{
  "hop_length": 160,
  "activation": "swiglu",
  "layer_scale_init": 0.1,
  "steps": 6400,
  "lr_schedule": "cosine_restarts"
}
Rows from block 5 of a small multi-label audio tagger, named by matrix and row number. Rows with one number belong to one neuron. Each number is 128 + 24 x the weight over its row's rms, rounded and kept within 0 to 255. All counts start at 0. Numbers have three digits each. After the name is the row's rms in percent of the matrix's.
After each neuron's rows are labels from the 100 clips, of 14848, where the neuron reaches its largest size: "loudest" is the band of the loudest frequency at the time of the peak. Only what is clearly more common there than usual is listed. The data: short read English sentences (LibriTTS-R).
# gate: second MLP gate (model.blocks.5.mlp.gate.weight, 640x160), inputs 0-79
# fc1: second MLP up (model.blocks.5.mlp.fc1.weight, 640x160), inputs 0-79
# fc2: second MLP down (model.blocks.5.mlp.fc2.weight, 160x640, transposed), outputs 0-79

gate.153 011:117150130115130126152119113128100134166125135108118107093100193092105135120153113142151168127103106144068092142138091141112108106140150121113139129123155123155117149185124097078121133138109145160098134170133140157112116175145158167165111150
fc1.153 012:124087154173137142163128156173172146086089111133098157139101137151115136112113117106127131128106147095168119127111150081131146143122098155150113106130139128133126117123114149148143167180097131140125155122161148139147063093107104073147134158
fc2.153 012:118065141131119120102110121140120105146145117090147152103116101157095082188125079136101125094105122160116126137111102115064135128141124145180132128124165148134159115145115110120141162149111125092128144172118153128129131152140171132100134109
loudest: 500 to 1000 Hz

gate.629 102:118112135131149138122112110092145093116096114110185171104133124206202123147090139127108125098125084076144128124101142115129141123121160086119156120132167136133119122137119157110077106125140139078128112124134129134128098129147137113096101122
fc1.629 114:130132156127147081135111115168142128115170113134140121124122117137130120157132089140125148132146143172081131093119126151147166104131075110145104155129134150082082141103135160173128110121099130122143130156145152122095116141137124140093163153
fc2.629 117:142133093134170127120139160156130159096134150117130144135092102149141147163119112146159119133101118154138147129077134131150103163090093099103072120120161131139158126082096121123162126123129085096116141139144064132145145136135160155169115123
loudest: 250 to 500 Hz

gate.63 147:127127135109192088122146129116148183117134119148115129173108090126110112078110079102105124127127117144165117126122117111121136158111140150111101119129090113138128138118121133129148191134111116136157151148132140139122150121137114152067169156
fc1.63 150:118146136141171107126141152148147190129130096147125104188098108178109115104142140098113164127111127161140113131120145125128137134105133115117109101153096121159141152123099165094154177123112133150115172127107140123102131106141157185094137141
fc2.63 160:135101157113126092104120152093110114107109154131110159155143122149131076170113121080119117097099132178108113174135106133127139130119155125110113140125111098119178125119126170154147124128123139148068147070108153137175146080118166104107131126
loudest: 500 to 1000 Hz

gate.317 118:135138148156126123141141138137135145088155115165083129129153116128147134127123087105111110121083097087127114145142143120106098118160143136129113149164176116153094148152137120143125158146134149131144130146085120120164121136155098138146096077
fc1.317 119:165173156149125153131127079103106126127154125096101109152162113164123101098159092105136115102135113109137136138151112122114118093140155104147132176136158132082111123143099150193138133131097115131159123129128146158146158148135094162130117129
fc2.317 115:142149148142111122124136151160088104124117115145133080116124083146145107080120103113141125104134109141131114135138155107167155145165106139096149151133165155123135174134150181170110061134115113137119119118135122134168118153100106148110117177
loudest: 500 to 1000 Hz; 250 to 500 Hz

gate.321 045:161118139107157131128080099113153150122120121126118120141123131113119133122137112110097131119085103166192114140150164120144111130096147151147145108106150134121119144144169124119105114123134138163111182143105159126128162148088101091101182118
fc1.321 046:179148159130096129147143136125110141096091125113089121121141112132131126124161131128152151139167165098113136144171101156124099141164121115181104124156125111113113144145087159135127139151100132132119105140154123141070093067112126140188161108
fc2.321 052:160135095121148150146152126137111145112151134103146096096162122155121140119114126151157148122171173062138148137134127169180147130141090086157122131177124109115095096141146149117129127125092064118090097119124152128108100103130139108180128129
loudest: 250 to 500 Hz

gate.216 012:117161161131166165141096103145161127106185176137110172114125123125080140138125111111163127131109127130116134127116107176134126131114161154072153142143145144094154149124115116120154136124139159153126127121157135110079132104119123081116111141
fc1.216 013:166123125129119167154120087142135123105134150183167150132096122123113123135156090101121113147109178110111190119124146123111150163128110167110157092138107131090170104093086133156151114122132111131113122141131118107136112132156123140092125127
fc2.216 014:123105109148126146083118081149108116136112134183109155125140111102107082155128158119150151123135100118133131126123116158156157133132124096123145119156172155069162086112133074099151135114129097136147132163143131150120127114136135098084134169
loudest: 4000 to 8000 Hz

gate.499 128:136132131157114122115140159079114083129191097148161093131130136117100128148126118128108142118104095149105121163120115156136123130121157111098142170135119191095129154103168107120172134132145112134111106141079095157088132164125138137137117108
fc1.499 107:107137126117110125102131133138125129121162148110119128105081124106127089138183144122125162139183080102183162116129099152135126135119109098118141131151166140081113161128133113120159126120128156141135127127128122129085106115133138125130114154
fc2.499 118:105133105107126132086145132101184130095117137137142161122107149148101167197121117135098126147184140120129064141139087148126134098126090124139113130148131148175081131102121099131127101105121145140069074152124123109094117130105086134135123140
loudest: 500 to 1000 Hz

gate.3 135:124113152165093142115124140105104145080159157140131152132122117100146124139138107151074153079163083142088144129135096098149153108156111092143106145143132078114130166098099080132150086128103107142167159128160108157100131136149088147092160100
fc1.3 134:126121157128087109167167148137140081137120117128138118165090152149089105145102115145121153117092127119179134147123084145111103157111130142140127148130134101158119119144157106141150174101084150124119116150138166123163172119081108082138108104
fc2.3 123:146152105079136122133146166122100094099144081154138164106111145162142129152148122135164106145152114129109115136125111146128083123150135090132129122133115173155116154134139164147141088133137115132146147146143149133156098125119124148148132095
loudest: 250 to 500 Hz

gate.551 116:124105113113130094154152143121133114058192125137141127142152091141157113145118178146130147069151182113162156105144130132155122117099117139119139185094116137138155106135118105113093130144121122086129118139144163147128126131136141097099128124
fc1.551 103:109127137122149148172162135167133151134065138165119146118070090138105127115104133131146094124158114111100128135111131128119120106140111149122121159102080109096074113130100093103121111122107119130151096168138138174133121122128125114139122141
fc2.551 110:101111171152104124131124117135135082087105159144151105128144109099113175148144126169138136141173091099160122146131115110130171153151135120078110181105124130105092121129146113134151090117106118102127084150164153144143157151127128150125128103
loudest: 250 to 500 Hz

gate.591 138:163105142130169120160150111099142116157149108124125157147115105096117117116152122144151125105117123099113153142135129107135100120153128102140129129136125145111119129097111106063169111152116120146122166164126132107167163113121150106127143107
fc1.591 137:132179092108141123144123066117156114145141138109120079083158133177116140158137135163124107131124157100096114151169134143107098092109118129129127117107171131144141112147161154171115124145127116129107124134134156169117130083142100155122084115
fc2.591 147:094150110153192128089088132167142119119145101130100133140113112172087107115086141146116109103134091133155114133137135127125139137111171145157072120090148130153146133094137102168147084175129145163157155152117147156107122146127111137137139170
loudest: 4000 to 8000 Hz

gate.594 116:134126114088130152172117149128151129143138122146107133125115146134085164093135102145161153116124117153166090130106166132091112123128127129103096144114124095112123181106136123131099167162146130114148116132162137126152140124082083133116143129
fc1.594 121:132136127131101150157123070142167139121092135131098124126158094082075132109149098138137154150170129153173113154113150110109133149146113103200143124133132127119111150119136117119115141128115128145135099081181156091136164151121125127141141107
fc2.594 124:171111106142169152109133183110136134161114139138146129123145122112143118160082088154140142115159097164141152104091140138139108099154132121095115113163142158132131130175129112140110160144173079086125139100111131127108184155102103099113134135
loudest: 250 to 500 Hz; 500 to 1000 Hz

gate.636 101:120150133167098129160125123127145094108143117159117155103164119118135130148096138142089164107128111098126139107133105133138133129129145124126126124164081132126157119109116119100124065087104110099077127127096136123144088132122154125136111135
fc1.636 098:144158110133146178128097170139098155071108079109152109117126095138153128107092103100119106107150113167135126098108126120117108150149126108117134153123114079123108106165132149141130170131163091129144171148148121120091106106123117185148140153
fc2.636 104:117118129136144136122101136143106108129140136121129132139139089125126113126132139115128189107160100114134112155168174136155094062095137094140149137138141148152142131094118136169157101143167113117175162113110132130084138132134143118129106121
loudest: 4000 to 8000 Hz

gate.323 086:106139175112176097115096105137142154114143092148134104103118140137086112100184150134142127122146162127105092155123106156150115129103134112135143119100114125107103186108159107100091114134188128124132092128117136105153142128109137102136125118
fc1.323 087:100149132114135108139174118077127085141151133152183154136140069107119169099163123088091124110136118130145137128141138122109149133138151094150125122123135140116132158173147098155128149139083129132108179134100150152126130126104147153161134127
fc2.323 081:130103123120102112087141118078128112141114127123135126167138083146142123142123143145091119141133152117184114123135121152157125140128105138093160144123126143098116156141124157124103162154145138159085136125129166137142173117146124177140144090
loudest: 4000 to 8000 Hz

gate.292 119:129111132111177130131142112169080119140152145116106107142120147170121141120141121135135153118175142125122148154141138134143134125166150087113141168151090101097142091133134090126136106066113188119129121196104114176149108105104115137095183134
fc1.292 125:134122113101130160093135128118118126151110129166125135151161073085116099131102100152174116124123130141128125117129114113096124123166186149142156110123106177137139140112112102111157150113108173130146106156147122129156148139120098138145134144
fc2.292 125:106148104115063124126122113100116095119121132141131119070172116119122131133142114151178109126146136086102111118095110125162112142177119117113161115136154142106166154131092168122141142114082132124126132113120151121155145145120107125092106148
loudest: 4000 to 8000 Hz

gate.338 132:154136144120124114136166121142177136108112112112126146132108104097117104156122164063139139130118120114081127126095164121107158110136146105120145136162099184143173131143145129124125131154108166113138099113159128105120111124110142097137177144
fc1.338 125:150159139144104179112135088160103188146148165142149098092116150099129069089131109111141130125147134163104163138155143147124142107167131096151135146142132166117146127124134099126112129137104114134089155086151088095164166127146152100105144109
fc2.338 136:125106143165135111110110138128172114165123133111096152096115130117123161089101098153171129079127095114124089087130121154126107160163143106163148100138142092088116145126157157173121123142135134117123122136152105157085132109102133141129158171
loudest: 500 to 1000 Hz

gate.428 125:129096086139137117107172097128187132114165127124144068108118121099153123097115100128119126196131125096110105107151111116159130134098129093135162143112104150121164107131060136124152161119133148107127137150151118119122137122091116148137149114
fc1.428 120:147126131128119140125132126166123086101096102130123095134167145141143135150113128125099109108100127126158096139137087114145133095081115093122130093130107122111133131124124183149115131151132087158120108217175128155157156122117104103094147149
fc2.428 122:089123155142091151137151125121137127137153146125133186115102148133086099122101108141143114101078121162131129170108161125116124141128138136139160143099116144100101136134092137138143135109108117165158154156134110145183121104106154111134148144
loudest: 4000 to 8000 Hz

gate.25 113:162151136112133102137125146171121136137108107113152176111093178175127116093164158118085172141171116149135099152109135136120127092169181101140129127168169115146115128124123125113130102134141160153084134150089141123095086151115145131099151100
fc1.25 107:136112152123137132119127127110163131088113094148143145145123127155122102114160092151157169166129125118103125080162121141103149137117160148094111129136102166142167140104124146159150127134171111124134134144147133128126072110073113125067131142
fc2.25 109:141146126131065092143123122079132115152145127130175120137187123124155110108101139106110153079123147108132110084152185132117159139101130114140137151088089110129116098140132145128119143139142150146143127118143135094125140103112115094170129139
loudest: 500 to 1000 Hz

gate.246 124:076152115165098103142138127181130118139139103133121086117117150128134125143168162154083129113149161141108124144131137146087128155154119125075117150113122088130169106168113158129128137089163120084108122147091119139115108088119116114125135133
fc1.246 134:105133165102133107134098115097153095139126127136112142151168127160112111132143140148160149136134133118117101154088140136082097104123099132118134135123130128107153116103161159097143136122151155152132088119093131120121141155144118112118143096
fc2.246 127:179104115095101123136157134128120126171119115194101104146132159121144115139147136141121094148097123100172133125190130135114165159114118156097141116117139089142116098143108111140142159119139152131123133151151082155110121115116121156083137128
loudest: 4000 to 8000 Hz

gate.427 112:109120150111098153124094109111131097116172133100126132128119164114109128129115152159112172131109149121133157156127136150115143117166169155117102129099087106123145089064133130129182141125122151132087151139116126113104136128177140134112146119
fc1.427 124:112137124149122120103096064095160101113128122127127077133126181115167110139137111120110102116119130145127133115135133110159134134130149183117108131129171150156150145075127095139094144143144144175145083152160112136164118131150132135110122074
fc2.427 110:146099139114185074122093147139091092134133158114145126130126125152127095080091135104132150134129100116118168169162099099131164143103127163141133106113144118099145122142101128163117173161155155079120106129119105132138115107122099135131125164
loudest: 4000 to 8000 Hz

gate.627 013:128159085110118115120097093111127111115109104123120117151109116112126153097098185097113089154163172118123176113165136160114117125110173151132139094147104106158127136150127110116131103170136154115113118104148106153142136108113144162126163113
fc1.627 014:163109130121151102160187138158115094157128117107128152112130163117147134168082111123142119112160095152137101108097145160118132128192080112128131126132136110113139136161131160123082141082156113130119127125092117120116130104173148097115125148
fc2.627 014:107091127138110121126138119120099138133118119111152090124145143117155146156165115121123164086077123182153089125099117151129128148139129165121094146114086136143142069129131143158122142135135072119122135141106142135130113152159155138127101161
loudest: 4000 to 8000 Hz

gate.313 059:145124094134193157142156105139119102146118153115094100120157154092110166141144101121115132142090143123119144119161115116168110139137130101103099147109111099150148095140122156157180115109148155131097148101116136087100116080116116106149121129
fc1.313 067:135161176098121122143083096092089147098135126136122179152127116169159108131125146132170106135143147120117085123136128155114141137130139155164124123175135126124109176149107123092099110114098141109101084154151108206112138146153127126126136133
fc2.313 066:126083099083112111153123075132134154145135150148145140116136128141142161127145147122181137120171132129119083144114131136135110096140130140138126124144160142131124148127142169135155123083120089137164106142100149077126146147126096143122136077
loudest: 4000 to 8000 Hz

gate.350 030:140119102160098133133127101148165123094179141134148156130123123156156160138100173095125103118115153131145156110130105147110127144097137143133159113151138162120143129108118138111131132102141127161113109168154164125096138168151085106123134153
fc1.350 032:104159116112125141133151163144115143159062105100113084129145133106148089123136110158123119102132081144137112122151146136139131140155094143149099143142145127185117122152120145123122084116128125119115123099128121127144119101110144162124109117
fc2.350 034:125143118075111139156158146131151100180126117108104120131169093138129146117126116140136101148139089132106102150129164130114112107118120103118150181131115186141122122139109122123113085065109121081127162142139166174129154121162115150148128101
loudest: 4000 to 8000 Hz

gate.327 106:165134084093134095116107082096119153121119130184145130146130124132125133148132165123138100152112136125204102085128136092158119109163093080136082151135118112092150134132112105115143146084121139138136112145112155130174154145122139148116114105
fc1.327 108:125083148118120136137133135139130149121086115075141142140101135112152128160124151124129110119101130088074158121154131153105125126082164125087135108127135123137175138108134124165110170113158097093133156110117103116133121135105129118092161140
fc2.327 111:107122158111091130131155098111116148159097115141160148127088161129122160151114113103096108152108138156095108088157136145116119106103087107108069157090114128167121085152144113150151099094138115157104090145135152137131124171112123082144137143
loudest: 4000 to 8000 Hz

gate.223 077:114139084082142112145117108123144129157147147163121125152147159162096113133095119070178134170164103153125110095111131093128121114147114128160121146135085148147169180142149123141141099083136154100141121115148115156113127150121159155099148168
fc1.223 079:127151107124147123113088142181086104125107128141123172137133117101123114158178131104116144125129099176116115117124129112093120124145067113158118168123120169106090092132113128103148097110096126126148127115133116167140157105194157131147151134
fc2.223 076:124134109139130076147109146143154101116134162106150141123122166129123128120109129125135125151099145111183144130145131114126169124161130144146141100113143141135127099126135118183170115122104141111131072160138148151140131096125131161140115141
loudest: 500 to 1000 Hz; 250 to 500 Hz

gate.96 020:125144157170134139141148131160165100156094102099118114136151110140178149153131144152107134122165078114091125132177119120132120132118123149154109117147114116133109154128116168159082105094126121099121146117152114155154117142175134150116115128
fc1.96 022:115144125113144153139140132154142139093111134111140151110128116110123114146058129122139139132086132125157067118104114105121122122127089104110177106150124111173165132142153121105154149135141106112131166163141134091089133064134119106139127154
fc2.96 023:156132103159104118132132107131085087121145116119139131094153133127144140077118134103150122112133178139148084134137136123077146087120118135074119085116143115148134126082128116118120069146119116139125114102137172172139163105137169163140117104
loudest: 250 to 500 Hz

gate.634 010:130125167138106187158142138143126166099106093137101151115124116108140144098126128095140144103092150147151156083163100116105092129117111082127098135142112193129094164123117134120098155170129117130114125090080111115172181132128122108121121122
fc1.634 009:136139050118146097115118099111132101105192143125141108096105147136119097147115168155108089128121093123098130175098131121171151127139121124137160122088121131130129100156135134189129137123116119105143130160145123100098124113113115127154154131
fc2.634 011:149113155087113147134096129094105135097128142136177111160124101178100113131111123129107083145094124122122149128110135124129131138130120128121124159110127159144146075121143124126102178123117146136126136143150110127145097081142122107077137185
loudest: 500 to 1000 Hz

gate.49 111:127131154131144094150115133171105127093160086140083151157148117101112103108094154091076195170139122142116141121179118143132096151125120163146114141157117094157188131128135113130172067150121082102100132119122123118119126146160073101115124108
fc1.49 103:104127135142096129113117167191121113111113111148108133124125163140138122115111107117092150147131102137095123158154142108126091172127149144134128168114149101104145106086133098108138093153126186082095133114099158128176109133197144137135081120
fc2.49 121:113121147130152077146117179135142119087116144123111106134150122136132115129103112102103136140090120189143100135116132097125148143121145147150171132126136118188159105144124088091139115119093096121145082125084141147113197155140133145156123116
loudest: 500 to 1000 Hz

gate.181 109:167122120193136142135151104165152126117115135160121190131120106134124130125094115103136118140132111079114145182109118129154108160141143140157149142140142170116097145104128107098149104092110164163124133155119110104135125124172132136097140126
fc1.181 099:126086114127182114140131087134154148102151143116108140108156176162092188103136120111134158107102129143126100104091116126132121178122183122128130149137131088098120148118114131148152147127142144155129096146127170132154129113174137104102118095
fc2.181 105:149125140111142146117118137156170157119154134113127128096142137119121119160126131101118114092129067103132129111116120120141154115113131147140142111158143127119152171097107099101111186160145138129143113111153112107148155178168164130094135152
loudest: 4000 to 8000 Hz

gate.352 126:082133095130132101159146129112132170097159155151134153111170136165163167103112156113076137096141123133144118124150176108137129136137123145127120124137120105096129108125127157146145146149139127115139131149110130126130143125107157082139136129
fc1.352 132:115117133158125156115122132142114090144073142153170141140084117140105138109112127143132152146120090118090110136146143154155103126124121124114121135134089109153111116109116105104152112142105126143126128142140120154194156151088138154099165159
fc2.352 127:146091116162067144170103145147137074117142124145113118152082137138151135129108111148126100130104136119145095161152172150137136139097147137127146126108119143147095150155142104139113130132154106080106143112142118148149103133114121123156115125
loudest: 4000 to 8000 Hz

gate.520 136:145126162141133116133159129148130098148100128154133124128111131123101128089158167118127160133172101123161102090102141117134089090120136072121085100101148134073107160079098140126119113127102168170086177114170128139097100124174089122127159137
fc1.520 138:080117101102148107151117120102098139100134138103089147140184122125086077151106074139122160141144175146094114144146115135164123100138086126132144102147166127124154094141176137135142124099132096067124140144119148120139162115123167090142127133
fc2.520 144:109162112150121126112101152078121121124145152137125145099177133099107147168107112170141141164154140106134138124102081101157151122150145132108139132141105124129181138160131142141103116103146119113139088113182097137067158148108182106135148156
loudest: 500 to 1000 Hz

gate.141 143:141107134123117164174138118119111107148153101142170130166124180147151103117129144120123175123098145105131124115112103154131153121156135158101073105121158139163130108134128135130106168097185179143125095168120120100140112157103168139104142151
fc1.141 144:182092110167158154136157117129117141134143121135120130130125091133163116117133132130134121099140100129113115130134097103101166145156165129115118089109112123125151091153144108135145133087150116137133123101126143115118123119168162153138139148
fc2.141 137:150126167114159127148114125128125117135083102088145123164157122108077161146149128147130122118143133161100136110166098123122130113128110076081104116142171100130095136140138107130133127126143128124129084133122144122174094119104097148090155131
loudest: 4000 to 8000 Hz

gate.104 022:140164134105119152098128151126147174145094140144121102140130127129138088098083149119164128115070127086100099145135156130116111119130155137134111146098142082104126169127135104108126157113129132115138169127110126109089107125152128152083118130
fc1.104 025:157127145109141166157140118133146142161110123135101136104100144137131127096107139122138187119121099145121123125107125133106122057092151103087139126110101165136132107135111115141127148154140136164156184138122128130105163096156174131150131121
fc2.104 026:111167097122125113141132161166137117150127147153117171126139108136116154089150141141154148115145140143088134109118122128137105108109134153126086115093125091115132090104174091122096140130119139111131144100147109131083094099115116137122096117
loudest: 500 to 1000 Hz

gate.100 138:178129126172123150140159180099095129157129099118122115104148117128134132104155134106133154126135136088116120111091130142154111095112102099139109147135095135133093175113155133129139151128160159107187142128137173140106129103149164128125137132
fc1.100 130:153154153144122157090161112113171085135116137099135137094089144111143140092134171163058092159083151110158114130108176122126128136124098126149127119135103110152143131106104172161127120104140170116148113142065127125123156128137152087133101119
fc2.100 133:098138097083093185144115141097132087136099103116146148136116131142169151134102085140108161113117089130148142110087122081170114127108133142102141111136127149098126120088120114167118103126107109156175171097147110154103119145070116127120148108
loudest: 250 to 500 Hz

gate.570 088:090116109097149106083089155127152136126119120151118116126084113126097109070073134160153139072115130145116158141123143175138106107094100150116095133119149143119120153114124106102128160128134117119192107139126110096170099169140127098131173109
fc1.570 083:107125103165126154146068145140161094147112137133119137140134156157088102136113119138135093099141094096104105139127118128112125098116131128114084141122149143138135144137187159152148145101149124094140158166168081147142109132116111130116100140
fc2.570 085:097166124126103156149099137148139165116154130085136120136097126146120111192090100094136122147119106164076136124137091101063140115108133094133118133126113117166103111102137166085153141109106168110138153150086172087093119106119137149187155153
loudest: 250 to 500 Hz; 500 to 1000 Hz

gate.555 133:104120122094167110100104123118108124142168131174115136130109134087138124127082178118106115098154136135121168119122126156176134137138151154125127102131162127151163111132189116096122187109100136112127095125147136133106132128117126116105158121
fc1.555 130:213143162139135097152100117142131111128116112143143104173147147124079149096140118100135129152074141106139116147113092108158134154132166164098110097148113115126174132137109151146159183132108139184116112112100144098142129109162146137101136090
fc2.555 125:166159165134161134124097085161111099158143165104112111081144129110150162131103111140173145112155100100108128158158117115133114087084137121108121135142151150138113105120123106125122179106184149105150086113122144131151136132115145146126126086
loudest: 4000 to 8000 Hz

gate.183 007:146148075132110089111096111121166158131147139149081130121116173154100110123149109124087095145123143106137122100103157115125150104115097083140162142112116164092100093152170142096128139146145128103117111162113149107141131083125123115139111114
fc1.183 007:167150151095142124099148129171106132134136129107160120136130091108145109129144161092177146126142129135120156140107126155109145142173166125082120160169168122125100100112103133116128091132097113105099131086119123128101107169156182126154126169
fc2.183 006:138147079125127110148070126131164160160150139079090142120111148146135140094117151138123131092163151131160135116146125158103123104126145108113120155140090176148107112157140179145137139110125127131142132126135144168140138134125099106146165102
loudest: 250 to 500 Hz

gate.81 118:102139112124090123103163143119149153144158119110165123098139129126129111140139121108098141135146116081121128112088121125163131120103196131115135093134137151171123132123121159130094151136103110149139164164124109106092147133140130120149149133
fc1.81 114:108127135144144140120118113164151154126135142073099154140109123140137135146068086104104141174148164128128098128147135115126161115149114140116121129119125167094108118116103089162107110132120096134169162046158159085091126122113139168128131160
fc2.81 121:150138161129156115120107140088141157115117130113121109094137152094141087107113158157098181112112120150092122148146147084098144137103114148134127100115132131102134166113131151142158146124130145111147146130129107137133175134128118133106129103
loudest: 250 to 500 Hz

gate.364 033:146138118082121110096102143129159127103129137173184160099102149161124114114103149155129107068141174145129113070104140118139109118135135124091132158119179121133074147088167123125107112101143151150114152128140110100097099158130128137126132116
fc1.364 037:094113122100145163141176114105117121104180123128091096123168181114138131121094105136132089123132136137097152117131118105122162114118102110141101144140155117140133117142183156125085121113128125110148123106144109114160139092101147143147090126
fc2.364 042:109145073129146124114136102121109117122144112143109120115137150117114152096142111121187126108138102107091170139143113108141146136150112118155127121153088092161180175132128171135108115110127161085175112101178135112133123111131179110130139127
loudest: 500 to 1000 Hz

gate.441 120:088117116079135116160136127099161130138147133145169070147140148174178150132097092063119167108118125111133093130114147126154128150096147110126112126157120121102135156133132118112119140141121162179093148132161087132097120129140097155047150097
fc1.441 127:108195080090129137132164122147157137134125131164127102107120142108147165126114120105099153110150124130093130111128113164120136098105110135108108155137137157188132110149138077112128144100115173161094104136160155123091094136133123156093135148
fc2.441 123:150155125160127128153154131110139130135150135142119145132124117180114116122148133129143119156114154104117112148096144096151099172143164118145114098143116146116182150119102123133150139160128139144117125089124127101136115174121156098121154086
loudest: 250 to 500 Hz; 500 to 1000 Hz

gate.73 129:119105099118117092122141118125164130105135055130136119118168124097138151144109083184130096154156159121121141122121140082138162146145127116138121139090127101150158136154092134125128169091133078131101117161111102158175106114133116133104127143
fc1.73 134:139095142123116137144120145104144128095121129084111086130150112134118146135154153107116145125125135095123124129143080147082125131168136124140102148148113132167135151165187151114108166107131123125139122134115174128143101141165146141145160128
fc2.73 132:080125125100109154133162100126111130096131124106147123073164144139163109134085135102147140120147142178178146139137163094129151125104103131117119142126101117096147121125106080132089112120136141160123096137119139185082121139144142129098090091
loudest: 250 to 500 Hz

gate.398 123:188134144099132147115101163121130141180095083127083160118146111155146109126116141162150129079153121125094135110070137096095122121118123080124172145112153124111097185146144122107154130125140138161106089151124142121105128167149140157105144147
fc1.398 127:155117110171147144110080142134113122097158127126142166116138104099172152136128161147106115155133103110116141135108133158109140170143068108120163116135156133081102159154124089140101107140100140136117126117119143132138151144096113152125124150
fc2.398 140:097100117150155125128119119168163129092119148152129097101138124114123136157159082121110145135156169122090132123126101168136088155121153111159100163091059127137145163075120159132193125117137111082158125085122143142119144119083142122106105126
loudest: 500 to 1000 Hz

gate.138 108:101106130152150131119124097166103134106123128141145153124116126097135107130105159106122121177146143152108141085147136112187127138130120070131096140090120146082120151100135137126163182131121080120119153119148167139142104121109108103148095157
fc1.138 107:151117174125124121133099162127115114111130133134145127125168107133099134116118097118126066150122111172126141155083074135131137101143165113098137102139166149168127115126181103132154114145132121095133151115183132143136128149146144117117137141
fc2.138 116:134092124141106154104147107124114118132142147114129111098156170164108140164139121143123109115115145078157114124151117115105173158153107175119090133112091118206109153118156134166116144096099123130093127132138134124108120151094138140101127101
loudest: 2000 to 4000 Hz

gate.454 091:073135178129139113174119147110158169142119131138123129097139143141127164139143116134114115132101124081123149098191112111152103138178098110124096119139149162168104084103166142144174121108120109113163070145124106136103103094144085152115104133
fc1.454 089:150161111129133140104094093143140079086132122172145116127156194130124131117103099107113126130125138145171111124111147069093135127104114159123143149079124122105141139130142133173142096164170151128140136119082156138184098099135136111097143150
fc2.454 090:157108127109157111114130148152110094114116141144158088121130168144166098109086120116166154143146087114134100128162133136117163138133137104152160148160136121160128086134108101127160091158092145112131119121147081136106159121104101112137139160
loudest: 500 to 1000 Hz

gate.537 026:154112183084104116128106146130120145113111098142131095100146147097083144096095134175137123186089081112127184144176120097117154118122126143158127128110130108135094131158141139103173140185125107121129132092106114115133100188167106152151116132
fc1.537 027:180088136138140112108113113148136171132142114092143136088156135125096142127121154148122132128127133127144115087171126124151156124120120128119087107178110080140110161139158111139147164167130104138140141127095124117136129115112139120112141158
fc2.537 032:135098163123128172148129096095140143083113130164146134111142110111116160167126149139126131158131148125122127114160129165122154103119100145164135126128145091166112106128125137123156147110125132096145135125091095129146142160163136123135096175
loudest: 500 to 1000 Hz

gate.492 071:145163132160128137122107133150132155170125106161131128111091147134140126128082110117164149121111106128136145132147085122121124116119119131107175107160104159082107082105125126108132113107103106139093113158116130143080132095166103130133148137
fc1.492 081:143158122184134106129130137154141149138115156121113188087130156142174134170088117115099125127146159147159131138100120133132095152116129139148140137165092171114141121138143144125124100099112115123144077168125093114123092071142128103123166120
fc2.492 082:143057140135110088153184139101097118103137162118118126114146145118117139144134091138149120125106162110097131130131149115103147127152128146090120135130133123133123177164142110181156151111088166100100104094105104150158107086112125190128099125
loudest: 500 to 1000 Hz

gate.268 007:085111151083094146166180126126133105094112127095137118124120147126150120121082162139174122143111117114083114138143122139133104091136186132107109126127149133136161189153126153151133154160164134093147149099101105121129159102130157098102108101
fc1.268 007:114157093088155077164167092096143131113104159124091124116123128115125165136131147151144094137159122156145133101157159133136120122155135158118136145162153091103163145145158097116124120120116167109145104112141133149139147131120168134138147108
fc2.268 006:117108107156129110183132118147117162171122139100118150136132127140096110109111147086118083100150130143159094132123170133121149127120113101155149086120121140107111130110093150099095166151100149157117144173195125170120113114118090126087125137
loudest: 500 to 1000 Hz; 250 to 500 Hz

gate.497 158:101105107131096114100169098139130133124135129123119151122152106173175130155128112120129134100130121102177153127108145112153164150097175079162112161129106120126153133122113155090143140091103128161135117175118067126126109102127133133123106151
fc1.497 144:151139130150177100119109102114151074143116150113126120118154090117151147105129111161129141108168127111156118143060100104163147159129154119139151139128122153112170144153110147110141175145085175145139122183120078126134144097160151087128143115
fc2.497 139:114110123110138120163144125140123128134146139157106165101137134094130109166138134111123135104091100137149194122129071124143179133141130150142116113109180115103172115104140133101152142150124145128148112089155150164167087147178161093134171115
loudest: 4000 to 8000 Hz